A small image deblurring model, trained from scratch: norm batchnorm.
Rows from block 3, named by matrix and row number. Rows with one number belong to one channel. Each number is 500 + 40 x the weight over its row's rms, rounded and kept within 0 to 999. All counts start at 0. Numbers have three digits each. After the name is the row's rms in percent of the matrix's.
# convs0: first 3x3 conv (model.blocks.3.convs.0.weight, 96x96x3x3), inputs 16-23, a 3x3 kernel for each
# convs1: second 3x3 conv (model.blocks.3.convs.1.weight, 96x96x3x3, transposed), outputs 16-23, a 3x3 kernel for each
convs0.5 093:437453473521455487494484518490507563462458506519516515508524517539522542541522522489506483468469481503513508499619542522567528464534483497522514485502480506532506471546537460522484412431454581561514555530506494521492
convs0.6 102:554449444568498506553556565529488437534526465559492457566522499539495495454432469486486498491489485506495523557520484572582470586495368503471481498484509492490477455455427493478434531480443455507483485514514470499515
convs0.7 115:464536473429576429455565433450504519478500491479525478508481512516516521511505517510534502480485484468460484487573520501529533522511491470544466451499446472510464524432506510440554470453495416491441469508478493470507
convs0.8 120:498536511545491512510534465537471500492591459494525500470528500516479465473504498523505512495518479518489483510495469534530466503470492560492491464528547454481499541499524475417470526518493491530486513461524527523520
convs0.9 095:519504512525477497514498485493466503534557512525519506475483494497486501495470487471454480508488518498491498507483550446445554455462535526547513539494511543554555475462448492480493472481487563532514540527506530506526
convs0.10 098:538477521527478479477507538482455407521566477505523518470464488423463495434472474514500470521510509546541517550511578556471557534449469482493495528512474524526520479489517405375466403396464496575556486545561525542562
convs0.11 102:560552545505545536490520514528512519554552532431443470521502481545551518526536541552528539561530517504475481411491411436507433377430393469443485440451481460410427549546516570566532589596534517514540488493536507525538
convs0.12 128:513463496476418469477435472550497503503510482504495510495496508500509529502529494482488487520496479512483477498466486513492519524506511467468479500465452510470492485519490511500441480468431520511478477472500496496509
convs0.13 089:456457471448494514431458457519449483485521470488536485542506482514473467509482484538472487500496529493478489558490522566460502549479496475459479475475460418442411522453433498460474473474510518492490525470466498476442
convs0.14 121:480486464529579515458404420487526489458484520503516475472430449533549552447416434488476470494497487498506526526492522528495465481493512514517511456442469513518517497445507464495516514547563476454464535549526479466478
convs0.15 095:458473467458415471453492503563625531556516521581540519506506520493493526508525515522548571473491508510483513541560510498448450441440416502508492510519497538514513487444467517507503448463486468442462472492496499530499
convs0.16 098:505496537458480468464517530500482460487451426498453407527528505491492448514519440448501530471507507450447485512537479485488432486433456471517482470463456465442439508519541496472476444496489454467456475506490535556534
convs0.17 114:488476472478449444483472466482539505490491556428444491494484464512492476485476472516545501504511476490478452491511557494495510497495510534491481538489473528479450563452381597490395600497430479477475468444452508494501
convs0.18 104:520576567508646581397522484509576565475538536435465457517510494527532513511519499513470426596529469619565517541499570546505555515463458462509507478535527516532544401465523504498478570585485488492440490526458511544491
convs0.19 090:475461440472401494511476488591532450495459455526464501565548427540526469533498462458486465454496480469477451502471439570446474504466484494468444513488505523493516460511418511529386479481473509466480493498492471520531
convs0.20 104:502457470600563532514496459480478500528488524495493531461469504506494510515491515534505476503506503477482486538477486539468478511500514476477490473490499524492507439478442395417407406411467513522484528529491525513466
convs0.21 093:545496497557539510522539497427511488482519534443527485443484505467497494459484485505524513478479505513494518523499450519501450515489439558538527499528501505525459418457509412473490418539488499543546477497528509478535
convs0.22 093:500502505589526487591536473579584548492501531490428508520532483538484455539485456480476503470452513481470543426435435395511474405483471503527530534541533537539509517499481487486499466492469456495538463500536460489533
convs0.23 113:522520438564595501544546452490479502516498549509492539487460516465459509517504520476508531487509550493488543425518476435559497420504475497531508496540503474511494558537492538527499530528521423496509473483463521486466
convs0.24 096:518504488540585549483453489430447499515538492502507468547519494547497496502479463488501505489542558455517482455508500400499476324531556461502526485500525500534550494496451557514453588524492491491481474492493484486485
convs0.25 090:440476491442494496448465524454512460462497458504556512454538511461535523474543531501484505499508507485506525457504484324501484470563508505527483493535491479487453454494546462511574465484564518495477497464456511459482
convs0.26 093:477462453438455400459470430508538547524523485520509505521493475497513507492501484493470491550508499526465480457532453508520403518588463484514484540504499536535548490491472516514464455450455483452475504510500518518478
convs0.27 093:579528598564507588458463525541436458551442500454402453538523499521505496520505510487475487509506503512493514569544491474441476486455452532493523507500530456498482508484541504471518521509513451438540489472533484501517
convs0.28 102:500470425497496467530535483541588549497566527508579511526516495480480520536537539483485452500523487537498505443501554487531527456497464504502486450496496511507537515526477443496429452434418476484474504522478502531529
convs0.29 089:511532499615644566521591533438419445489514493469471477491478477463485478496514461497476492484485500474482476508519505485508482488525512498493523497488514509506528534560485474508458460527469494483443497486444522524494
convs0.30 092:493518593466538596512547586430448426441433459460446497483477479470483474455428467458443453469487482494494487478497576432434500389467463534499479517506506502491473527534558493513526533574588535501483512474465474434449
convs0.31 094:540513538516505486510515541520510530562493603509493536513525500491504507507536546567511525525481472529479478506559465421546489475525509457519525488487523475466506473419379544544477498525458494482442500507516492511528
convs0.32 090:479460520493545504450448471409452549444504540495550560471487520496504499520511501507439519485469515491504502505534445436466430382467471438510490490516460535490469451451448494474456503501491461498485524538541519489550
convs0.33 101:456455529482442506479442510512531496453509485488488474512553542484518539454506530536534554498552617476501532517466460564453514553462440462497503476473483490500498457439430487526535482526522472490472484496507468495498
convs0.34 096:528518439499523458500516465503522504499535489542523520513515497504511495484504512521521518489495503498530515498485467452481462443461452492468455502495483536516464519544549525512525485501520519496530529500545543484555
convs0.35 092:479459504488450500536546486518529477489513468441392495500509533474499506487496499535511541512514499477460484488529508401479432556491473459505503460491480416425459482528485494543508483508495455465449513543502458516499
convs0.36 100:458497492484524514475485454570571493490454530530510506493485495490481499449481441506529538496494531509542537521505515529487504514486538477494501435468509435442458453413432520547519506525513499546492517542522534561502
convs0.37 100:523506499498492448486508405485576493496549465550547537453464461436474485407468473483481489439482488454457459520522410560539415546547492467505465450446444458459477536580555484526555473463498563599607512531528526536541
convs0.38 094:541532478511614515469455425447385398502526455483406441494494533486513524473480469503520480478447476471409433530551629517499565489425532484484460523523503518517509462470573431458477424477454491440460517444442541491490
convs0.39 096:526531519595500470536456453514452503510450545449502525567546541504501513477479491512509513501446497504494534480435464558419473614555568531536541499487481484506508553535518546625592519516474503502506521535510490500505
convs0.40 093:501494509469492512469474511554594518525388512455531509486506535503488524479437492491479476504487519485482502508497460480517487483488526511517509486506531481486489447430453477473514447423483488508486495469477550534506
convs0.41 087:512528523480519597512510528516545547485439459478542504473517520507521534539547536485491519508491498480482472483464497521476524487505463504484531523475488542490496520520482515499490492465485462443459468473465493485455
convs0.42 097:444499504482517571464478461452437415469489439548537503472479504456482480461481500485507520491506528450454459485498561429482484420466446556523500546506507559529515456457454450491459409434476535524493509512509519548517
convs0.43 092:537588495489535457437487456408400472442490478467532510514492485525500486501509492489469506528511533462491515518465555552458516504494554446470470455465447468487458539508522520489473591573489499493505520516517482493482
convs0.44 093:462477528492516511454492520525512437517492389542507430478498463494535471480509463480483442526496456551505489568526555595536558603503576438492473455480482495503472470437411487428381516442418504493493514475475517470494
convs0.45 089:492505523468432447465443428433418422425464454489503492509507539492486516520510519445476469496471455515541491504478464496430513555440564518504507480461460481471493428441451470526488487476451482497463519515471491470430
convs0.46 087:529509525473489500435454451400300506485470543557502589502467480517548439498529489542510485544480482528479447484499570469461524423522512473503511494514493510520517505568439504532442447483477492491473471472483480493487
convs0.47 122:536514525530439490539470511505481511496509521516481488535511494520508500474489528512471488512489494492515516504436489466416575528552590490488505497492498544481442413572576506569539540522477516485481501504484425521474
convs0.48 089:461477487482486489439453466502501490441457519464428474573484469526485446498477437517485523484489530482486489530505510502500466499502542577520470539500470546483455454482489507472451437417421505527529493506488498516485
convs0.49 097:461476511528486522565609553452494444526572495505523516519489458484488466454471461445436453458470466465499507470428460525427442561516519498500491483498494479474475496529527450469449389415384495467468503490471514520494
convs0.50 090:569518480528522502540520481497458432514451435518431474529552555464495531489503515536475476502471478518501474558538552448478471435489464532518522460475511452478496436484518476503550452415476517534491511542491502512467
convs0.51 098:473436466495515490462522468548587546448518457437467490532540488535545462520506485475504479500529465526550493403463432425463436451475501469473492500478513524498541524472410496464432525456453438484537438461502474479510
convs0.52 087:458448388517460452508503494478507550476492558484505560507520509522501492544509514466473473520540565496524554472525557501502524471439479469475482459445477498491488510483389524443404534479444495499502470471472459448460
convs0.53 106:560527540565574616471475560482554559514489519543541551486467522445477524470497511489518538492523546535544563582514635629474616538456506536523479554526480527514511442474581414509574471501485490497513511519534507528531
convs0.54 102:497509486515554560560574560542496484544570530521533485462457528450444514418405480502480529453468489498513526527501438510511475503458426511492502514503519486523517457537449432498493490502484463496491459550497445538507
convs0.55 107:532507480567516486494521517513499548589533565552505512457492459439457458459461475513496518494496531504481486531518524549518484509485467500491508487537497490531499498509508533520492512518497513494482504475488483492494
convs0.56 104:476480551561548584538501511526466502511492502465457452539505505551558548509493497497495539497495514535542543432424462429500481495539502515520535491503494483499510506510498474469524471483500505484506488459493516473494
convs0.57 096:506483503487522534481449492517493536538541522488503527529511540539491533501470560499516549524515527473488528395489459486562536459474481467485498438498490489475460463488448526496466451466462552496540478454500488452509
convs0.58 100:486482468482499472473474463468513495471493499478486492519494511515492500517507520494472494458445467482456472530495495544501500495507481449453495448479476504455489490483507503507484521520499482509487480488480478492474
convs0.59 084:490520521457477460470474467552478538501430505566534546506502539507518533441475515484480451513478477490474480501564483455610524461511490513496511555484486534497517454423461467493521464469456491497486478515485483503494
convs0.60 097:417436431432552491484554544579544506469481484454462476501494487530512506518483477486499519500509510496496521509505514533590575541529597520523522537481488519503498475473564498479549469535533491487482493478486455447461
convs0.61 087:504516523507489473472496515487522439492526500459473484526543530539534538555562511522546529491536511475489510726479512778399526659493525486506468505520518476496487508425495563509546603546542550537555513515539511492532
convs0.62 104:525474555541426545562520550528574491506552541452516501504517472493491484502504504487520548531551542509525492404459472441477389358383477565533530528494513472463456508523545529487456525537544462504478487507488500518498
convs0.63 090:492537511547549465518564514524464480496466403508478474475483510504504514505553569505537537541567513495540538523448493468457537563462538514511509490484488500486529497521555466509547450496486482465445492503454468465451
convs0.64 118:453462481537588543487532528498496510514510462492544551450459485545578556494470487473488525490484498509513488530535499478498502541534458462459469478525476511507495507581526560562537437431455494527512495517502461482490
convs0.65 094:483525484498543549534527519414443518461534543390416428507486489534490512536505496475443474477475469446443444564509563565511574514517559475486564503502546486492536509591611446489521479441504474478494521503503500528527
convs0.66 095:559556531548558513602614573482577462482545464543527453492461476521505480514489463517494483503534490465468441486491514543527517553498462520581521541559535502564562517492487469445445462420405543563501543572497524553520
convs0.67 095:514583474508518498472462422502554514492550537527487447500489477500481509492502492481475501499497479487514488446543535421536553470498504503467467459466515452462520486459471489483442467477470445488463470497459451497465
convs0.68 100:511440441457480491500494447510521500545512475518447447498535516466518486434473488517516532531532496524517505437491468481523498449507534506543545482513508505517499559568515518530504479517512524499501501479487520515483
convs0.69 099:484520532513615597441515473408482501543528519444433446500522500506548510472490503561547537494480502476514506491457400497441402540522513469473452515515515500508501444521507438539480530596560467448474474452497497501499
convs0.70 094:517491522562544528464495470412392344461422416492456418542494470537481488482471461518530527477503518456434490499494541554497513551528557521507520488512516503489555563527489506487466537533518486448443471469471501491496
convs0.71 102:502499467566558514520519484500510496541460509518488493511544513506518495482516545537543535524525507541514524516491522572520626521546580466470528459497517492449447425434463469529499475490446525514476487514456467472454
convs0.72 120:496514493505507533496512505493480416483481483490472448490498508486466494476441456533543498492519511492495532481521437436500429408468421519520482506517505504540518580513480597555513547514460476507530482519510480494499
convs0.73 092:473456416546460460568525494486521525526490508495486471506468469520479502523489493462427436479427441495428448422519530448551603486537532520505503512498486524497482534567545534519497524436452517510481537495461543502457
convs0.74 093:483512483547595553494485466406495549486559573494546550473472446503495446482490447501500486532534503469469475437496495505521518539540499498508488498525538521487493522560584493523511552531506505505510516508513504508487
convs0.75 106:542456539532513502559496532505489507482464457509447516500486509478481504469476456483478488526544514511489532486503428458495487493550542586607576558597583565572568546488536478492502464480531509540529511567512524548518
convs0.76 105:545523525546494492574512470520518506488534505495505495657600574618567560603559577513492518479487505431458464406485479424466443417475452484510507455504500457493485419409401451476470484505498469476501478488515497519545
convs0.77 118:503536498522492493486496494488528506482481519583544477548548514510525540531567517511502492522523502526491506492490519562530532452467489455489495497504519436456467562524516472465453534540508473504507488502489496515500
convs0.78 092:513645656420464466422483486541599561504525515538490551511529493490496498504530487565549505517558521460481463457482498492577557451534483519533564513510507505480526497435448523490518536516510488509470466493482482498509
convs0.79 117:473436476503498484509510520425436499435442508396442528510479431487444403443415439491497521488474511483471474474434458556479477541498485490508505473504519481505522585507451520486454478447349498498497520483502565510520
convs0.80 090:523443469480494521526525509495514585524503519501475472437426461487511503515569550518507524468474456505516448564466538548494517436414444475508506565551522523461449490464480498484459497513496495521454508489471483432502
convs0.81 107:559555551510496497519471486485500512509513507518535481456459489454474508483477488484464455497496471502493476525454490571441541487427527502513552525481512500501521493481426491491470473484468472496490487495510500499508
convs0.82 110:517519519499554524493496499448504509484466409454476405524498476498483484511507487496483482510519519507511515459551426368541434443550443453527531496545508471523516491540442498584487486584566497426420479449489510464460
convs0.83 098:491472509585543535567504529448401451468410471422365412491494521504489533541569597547530580514478513499507479474496504455500525503546490470429513508488514517438466556529510490431451474403416510502475485477478495479471
convs0.84 092:498527523472508536475496475537545587476509516444476485485492459489459442486483439506465506523469493519501485441357561425272483491417530497497540494517549434501513384406425430442492462441472495469455482475423466447448
convs0.85 100:486511549430500546461502490514488518539543538411465428534511498513486478503470466483487473472467478487491484648524447652508436492481484491512497523527523470481472454382381599488473570551511465509471450478490491528515
convs0.86 101:444553516485530535505520500521531483447460487472497501545555529516507512520505494569554553522505494522530539471498469398490512489502525549535510526527509502532506471463440488583547343417447494540520501525522470484485
convs0.87 090:466522462394477453490510452473523441495516485473443490537548503494487488480474518465469465508527499512512543530481452517478483526473504509465459523486468506507476458443465494500530476483498556554525502512457469493432
convs0.88 093:532535472583565572538442491492521425501481477485507492468504510489511508499479483451465490510492510521481486428468484426475469493523512556489496509495521529522513469503512476560538515540525530508533536480502510518532
convs0.89 095:523489472596493500585558509550526493541523513509492486508460487502468526491471542522491484442448476482479528563529514528487563550493521503507539496508536509511520410424431417457460394434441426475496440495512435481503
convs0.90 095:556466476525503482506452453555552523511533531413393447459464467468496469456468453543534521517496511471480482472430446515448517523458524487514464507500488496467506474559539405475483471509493507504510505472494502462508
convs0.91 106:558529530532523524497501519530487476534490475531474472649568533627570536610554520471494517493514553584594616479453419488476439455457449508515533527520540542531548477483479459473459424433425526526504542539523548545530
convs0.92 087:581571536551483474505486451486491414476539481536495472492496494522539521540509514475463519473440468478459472392505541415581541521554576469498479470471491512525537491491494490449448470458507483527515503519503449471499
convs1.5 089:521462487512477476524476500450462527526540534489511536435487483393498469434439454465474488454478468494522461508445491499440448418434466524500542536507497488493528521528525472485495462494508549535485521535469492476464
convs1.6 065:408438492489503474424425412453442430446451438487525489494533435446462414453482449538487460559482444568495506525510561504444567522452486511532518513486458503522476587589582555585593554560546480544477500546518515570531
convs1.7 125:615654625566634585611549639539533529536510490480492476455506528472539533494543526587540567532499505515492528494495477505519525513494493567499516543470486556426502531557493490504485519464500512519487454512455463515444
convs1.8 149:442428414445470412449414424452394488463427421464446418436441442507438470482408409547463493540444460525474464500480540480506580509542508501528528440459515510541490451469460483456463438458449526532560492467520516485511
convs1.9 107:495524438445469447474489481459417454465476460537533485474500494548470535516527489463493470456475537443479534437522516407508550469507507520500485515519514533531515468523563450572516517529525479505484463509496468537474
convs1.10 086:509516483533504492529530541621575581551489523601461545455519503422522504449530510467480521525502512529502497470505498506493472503467455503515496521502501501500524544501512516481451549468476488494446518471521531453511
convs1.11 073:424427515417433485425426482528548526457428431450493515523492465532496470480477498503497472488507484441455503554592629556551616526542569553556530523537540504565577466438452494472472493479473524495518483523509508461473
convs1.12 158:605636602561652607610598574515418548474483521500450516465453479533532568526512522513518560479512497546551487503470517524505510474502513554417569500425487566443595486466493471485541486478493530478473532491475550503475
convs1.13 098:513499517490492470504479476445498476488508470515534501442436462475478559491467494535506547508485482541525525537503486560558479496513541478519527544498508528514494562549495503539514463477483491504449488566440494494490
convs1.14 149:570580589601625592551559536540557538545538516487505515380374465362370335363354376516506514591539504606574541475524501505494505461508475503519541506561550470500547452468463493452490493494501466428494482474486496468484
convs1.15 085:471499517514522493466477472456491460474518464506491469442484437437494437432462435523514470468464439514476489621581571554527559524456449491468481556513480511487469516538505539512532503490526507536506512610492475515486
convs1.16 104:521480523546461518483430491602574503556537518499549523595571488496471434461410437530510536523491494506454498534537538556492546558458484491535482524541543463511453504553600542537540460423458451457498520498490546501513
convs1.17 126:472529550509445501526474507509490520494432479534491488510480516454540544539586578488496443453497431470473464502494507497494549468483520538507506488493461517488495475434419433488435463502426519497488525490482522536488
convs1.18 065:531517528477470490446400394566559478537515447475454392448475485480461489503422464500427362579488397652551449472548522415508456452450439515449478501490528500520544440467456498497462488514557524451532536477496545456448
convs1.19 093:519437441543503478549532497452461416506497448504540481499533467519541439527553473487554490469476488435501537519502574519467628557559493456472458484532473500547498491497528514497520524481432472546494432537506463567536
convs1.20 097:515492501452462460481520477568558514475434435447478471437458488466517515471526533642571564623518484555520512507507505545479603522492603480511536505493478453504467536589591529563666508540618492508557446463542443504514
convs1.21 087:469469487435449500465537531558512588506477575521503530366402511461494547469511543537487465523493501527513501559489452537498431531484423489441476504461432473446403489543562544556552534582603476484531467458480513591534
convs1.22 085:456453477504463470551529483443435423509452443497443423504458432483452393498443392459470471466498457501563495522515543519556599494532537479505535467496505436468515549530444508495440493465420494492501482516490491567506
convs1.23 148:395368375406354393367352367499413417486454449434433445451503478481553490481559528412497441412513423437469451552521510505527493529530523571453507568436474592427499417424426454461468418464463540535501512543479533516498
convs1.24 091:495493442459428432497460464526488478507521498523574595536531526492566465534540489508560507527483490448494479428493616457521652443514590490465473512499485498505515525487449479545460473478453531521483538498530505548467
convs1.25 107:480538551482551514489553521516525549504506547502574530487451454489519494533513470511489510508497519503506517524501454651504517513484462477473479494514485480515481438495505470466491499480464474520547468538547495595528
convs1.26 096:566543495527485500550468503445479482511540570476533520504505498508414497525435471528482471556493445518497449514438480528491465501487512519506494493497467407473470514512559554546572536552539476514508538486505533535513
convs1.27 106:520614550457520553470456426562651533449498474532527506466508472481523447419415466523520492465556482545563495507505501502527543468456483500450479520483495511460440495508504525516469498495466436487540481608515467534470
convs1.28 085:470470547545504476509525485436389423504463466485470509457497511486454497499477530515444467525469469585556509528515527496510518454498532506481507573516528458498491484539502492512528475495490466507526436513485488510463
convs1.29 064:522440490474390425501488505519559571567539563564539564577550517573538578555496577553493446572516477539519524484485518479514503527514504514521463475522447581604580464431462507502484462431435519462540557454509556486495
convs1.30 075:493503493502528515477496527620562582612577542612560516548541569583573574551592546521491520527552528481510506524537570521533555493501551527515516530497474550569541469465508437476515484512558507538558528578552486469522
convs1.31 079:375441500466525516481519500458533552423451497424468469427439404450451475480468443493490476513497454523504425474469516496517579518479530500521526467473520430459540592567553514478466574539549515458442498476408537479420
convs1.32 091:470504537427495501445500490414465489477543495491531514475414455501530540535505530503546504544510484536542485513540582562528592497450438519492427541516520515489535500490474502504495539533492526574542506545546520617499
convs1.33 075:522582549522550592548553539550527495565525521566508482547523518528532544503562532466479453474457406453448422539547446508485458525535500457493464468518493506490498540489447572512464588605555507528487512500550526497547
convs1.34 112:536489533542495489497474480504539588493494550481499550561574513506477485485513497506465467468482510477497547559515498559539528517546537462523563492497495493568559517529552531520532527525545472475516442456517431411501
convs1.35 091:479465446565520519521519583557527553495487506566483485462487405544519569508478556509476469487443469480453461503505459566497465530436437488509535481488513528509540474472479436460485539486509550542465560580525531573494
convs1.36 108:486503550484524500462510470512550526537510488487507474521537518489473453555557518505475463516474481432386408496531538456492552508509518538563532486535556464502499429484454388377389457457499516441506471430480429528496
convs1.37 086:538528479564565518549522504461502492496473463463480456534552549508600573475579557582556544561547545537496496498442477488439491562508542468491505505512520511478515579557575541523561506525510473472546540485530480468511
convs1.38 093:554528471539484497470440473563615596503552558593640608458523503494501493476498556507507559516532548505511544472519498519544434426480540505483501471472470521499491530492548504510506478479539440462395526521445543492434
convs1.39 093:552524520511450438531508493489514493483534555448492535475502543574543492513513513474429395538479453468458432450467446513473535523502505484479489522516477495477418479504433470481484473456437420502500450544484447594514
convs1.40 098:494539563478467500514513545513556502500481526485540487463501504465503467525498509492450453559493486460456431499504542473497488500543490450481532478527536483466477433480539476438513475509500531410519510495529509582555
convs1.41 053:528547509533529506548547488463458458528482474448454452484494510490535539532546581481468457484484469453460416457553523475483505483501502499512494472524455551560522436454461464443442487450472529487549539479575589533572
convs1.42 068:497524535499529556533555551529477436561541517561554512487487502509524523510511513502491484535524551531523535538508528460478447446500450524540433513530450525519452496525580462439455498525494542517512464494568494500545
convs1.43 085:526490465518440494497449472474492550469502576552557645454497500440484496483465506544564534508531529547527545477511505480546454446501532520483556472499539471516505511504514514523481469478442476571457502493492493453492
convs1.44 084:484525480461529477484544494540499499548563492544498483470429481457423494453452521467513501477480508543486531477484491441420527420455493568480537519482482491479507563566539582554545567546509539521457486486475499497497
convs1.45 057:538542522556580565595579556468537536528562540546503517452460460515563533503487482549548504523527526485499494494515447506526502541523487468499516496486540524505506563561510529501464519500518572462509572507511580512516
convs1.46 101:525532532474522488499480508446494446492528488515663613537541514518393542567520546522533487546459481533498497499494613452503652473566535519474452468453454460492509493499557511509492515533507481451483441471496406484464
convs1.47 172:517514494466486515487500520532531454469505449506527454534545549501491516472529556464431443497468486478485483542539502571539540545531530562529397556539446541561427353374381415425385433442465506522488487509476508517488
convs1.48 081:496547515486541463483512488441548511506532510473516468431427460506530547505419483442490448479487489471469460447498478494521518471475473483476436527497472519512483532557547473474491518525525522495501534578530469586556
convs1.49 083:522526509450430480493446497457469472433430455514539542562508526472438525502522493458499493518520536494513539493523479563513553546516545506555528528529503521540527499563608532574605523504561472497529468489516511471555
convs1.50 080:472488420502497491544499493482520467513580546527533508509487456552462472493402458503528530524530501513541488573512472551497428473457460535516533475481519476482475481534576452514515466523545467497489504535490505515490
convs1.51 095:508509558491463543546546578476512578485495629469466508497464429529519488545516577437446444472485496472508493517524532590545581589537597485516516508540501490524517456502481502517491518465461491500439496506443523540478
convs1.52 092:498458479486510494562532553467431458511478494449464474449523453511488507524465530488447446495488478518442479497511534470482563451482507502506521551540545517506550554493456562536531546486494510491444537574509492507467
convs1.53 096:445498497411515495363485429471489493445465469483491531485519518469534482488536535547503417540512451497493454470509547379448552414467550534504503563512494550480512430450520516492511551544606480416513439401488424431478
convs1.54 080:495435478605478476587459491515428450485453448461397445554530556564512514518470589526507452551542473527511473565512446621484399599487422427411474430428440435477443594505511491514521572564572587530536502520512530551588
convs1.55 118:589516525547512552530503512488488402488463429502460470437481434499489513492527525485600506432530479450529523515521483540521477492501465604479541550416497540440508469467488520466482481491506483518434498507475495488435
convs1.56 086:468425452449407432544546560516458486536567530563544488476533486447437491501484483415416450484455471528536534513458517547502558485511562475454492449466438460443461550525558538507541481529575531576574522468522486533529
convs1.57 086:477490533472487460473451465510568487521467440461529519525547482525483446488474525493511480461462455511478476473498504442489512483552580500545542514501493566569501537498532532492490508503519522526530518563554464512529
convs1.58 117:534539556503493536542523536511527494515500534516491517522471501536498486496523507520533482547562529516554528508502486495506462515489493548534544526504540493535533503536522483494494491535530459484481494552527502539503
convs1.59 115:477517505495506515480485506477470423510523540483581486515566505510498470519525450509498471487508461459482418480498505422531560475501501500473490531504466491524448456496514449528438452515420473462515468488518474554475
convs1.60 100:473446538483492578543543594479533515477556550516524445496562472465547494450519460444484525486496470499487547417448524419481505445493568480488470476559457487503459511481491491499465438500473486549495512518459487510480
convs1.61 095:488470445505497471485503491496547525467473438578489520544479437502518445493534504474525520455486467480482478501516430485496381544504428534538529495468466551528488515529484470526423489541509466563505512589536448492536
convs1.62 098:486473505495448523513490503548531465516492494487441451559557534552459535531449482468525549480535556496536544514638637493573633507573653493506459499497467507590516442449558511431565499484558446526533452455515473453545
convs1.63 081:526471503519464535524497551609526480536513543518526486446430486442428501490494503499499532425485495394429503539540437566584422543545458460468488492466482469498461546493532482492508500515534481505484502617493515516528
convs1.64 135:440467434433433439425493416458498495488516475432485453442403400344406347367338371481468457509480464520503511471488522486493479505477483497560533518510549528529535370381387462496438434354421499457542467490506517469537
convs1.65 072:525526565487534547539554515504616588439509492455468483452472474520568484472513486521564514522541539490494501440496534433457554435464527573548533507465549551457498478473517504511495486494503414424509393420513389457495
convs1.66 113:485526482491503478459466472567489483551574538544474509538535493483468492508508480463469423530523435505451400496511521464517483497457488544521513494511573508525537508510492517496444582551560471540481526558486523446497
convs1.67 094:551514555486431459509458528582543494521468504539497477448417473514593423404522443500536490536578519525489472518572515508513560477480533468484480510495499461496529499529521509544532533502433495518474534498462510535521
convs1.68 079:464491520478546542453460455526508519474466482482462454480478489529473459479442468487468499514474475518497458468472516530478539527481566506523522503509499466453493545479461518448486482465497535428465549491535541496519
convs1.69 088:466451482416412437431470464535559516533517502498508454528537649559509548494473519525454490523504516482539516464471514481483516476524536475469461469480494460452471523500546523538584540557636534548623492517593502514555
convs1.70 088:629552527591525478575577528529553506569586494567545474523452500535537505499524467502524455512510471517480497476469550457459591438505594489475474491510493493509491495473439536507448515524443520439447527439419446523490
convs1.71 091:446442465465469482533503506547526497511494485476466457386448515474486497425414465544454451467458470483485465442508493419482462458482508549534498511504495448525488564556540542493503520518566545520495514544423546480443
convs1.72 120:539539470525473467524474523531443495579461532521453506502520515486444459460431473503612530446548496476527454641603493697648507683605517553427502466373435510390473485570519484482489486450472523515524513531546538499613
convs1.73 081:579531500566476455573517507522548539537536553482492489470478492510496552511504520488493500483511478504522488494504490481531429461499584495497500501470504507509529507505473443468453410414505470523451509536440555555476
convs1.74 084:553492540539459477592591543432492531428494559398463512627555553585563560580559538570524512547510503554535525473500488455463459464507514476514498509523497548516513452476544442459523473470519551507591545482558479448480
convs1.75 094:443458436488476418479484462505541501544544573519500505553560560513488554548497538506461538412493495570481529524489524483454559510469533521514473548488430468457489502516553489537582485513511537520522515493469489512476
convs1.76 094:528513519508520550451465504496571542510602574445573569415449499449433480528490523529506495550530519510518471507530445446493451444480451487451456484473478463503505572584594572538499536489494541484482494470468453436451
convs1.77 142:480470502521498504485479484503482490518502518523550554436447454337353346395404407480463438477462419497496481439495496458474502471505481506490555511504524499484559481444455465502448461484445492452505498477535485448512
convs1.78 094:500548567469490552434439492465411406506499443471470432461460453438453492447451469500468439448467415457436434540524539490481489521471473409456505493478514502499498552490490531486519490482475538500548551615574512535460
convs1.79 103:497487505520555545488532491514562572497540546487521533520531594501516553571544550439483490492502501454496479497477481493516477541568535381455482505509519509447556731611576573527535569565553425425484442460527464494485
convs1.80 066:454471448455450468457514478476503482498531486525496504514501489566538490591523496556503457548490507550565540537586531442524504433482512539516482508474446493503479462504497481552476457519477570527568597528576578557536
convs1.81 092:518512488524514507456439448512503502531508501505476465454448465451474493420470494533495541551484516533511516537538524507508541521547544510498467455467467483501511558529502528548524505550532456497486466443481478473449
convs1.82 120:498494504474442480516436496545442562574462506557497509463531462423483482447455397495530537485488455533509447587543443637603484594544459572458576514447491520482525391534430399521496470476427578558521500559569522561527
convs1.83 100:474450485414484459483489445584642603552540466532559514428442494506615499447492506502493457497522462501513445505508550499513599484502546482537545513514492494464506571572548505506484529545536508459513458510525458497459
convs1.84 103:483466520444433465454474481502501501477484466464488445513488498527566476476558520518526470531556480464474470474621558490565748483556579512560534502491516480509562512553532488569595500545548552554536545544531508583485
convs1.85 095:567543529538546536503569484512546568482484516519478524586550518530498502546515482508513499535516552504531556564572554478527554502531536511474516448491480476472517475455383535557397587618528454436405442422395402416449
convs1.86 074:426466527441469539509480497478479492516490437580508481475466485471474515495518448401440415507485412502477415508518488496485522543498418505503525477433477453422436530531534465482528470470471539523526510529572551539536
convs1.87 086:509438487554495545561543619497505503506485487523529514433513462369404437443534454425506498480510512528542581520522493529502423533510538503466494452484491549493496550558536556544554513563578494513508551526541490509506
convs1.88 085:529450492458439414517437396600561508584510544487531521535508461482493449455473483496469441492476505530525532541490555572476558534539540463505489459532521529511470450467494494462461548547553472468514444510504484565491
convs1.89 074:464512492487499490505519494537487437525496447497470426488533512496533532543538550455460458485492464488491454533471448569478411542502465474503521488514516513524487496516501519510499504525541496537519506504512540498525
convs1.90 096:489500501538537492504581576497482525475482518520508488537484478502427565571524588444442508464448461480485472489497481573533490562550553501499494488509519529524494506488485493531546470437503449504454535539448521574473
convs1.91 124:483495519507499490558514463450512448474536481390423380433458497450477505461485498555489464649573526667581503503491442476476434500495450480487471503504497497506504526548529525546526519556552548510551533500560559537575
convs1.92 060:475485502450446488471433455545498496521497512524503502478457505507490520561546587533497451548467452509466467440442468473461519469493491445479506496492505492505476487471513479496526506527521600524547589494571588549579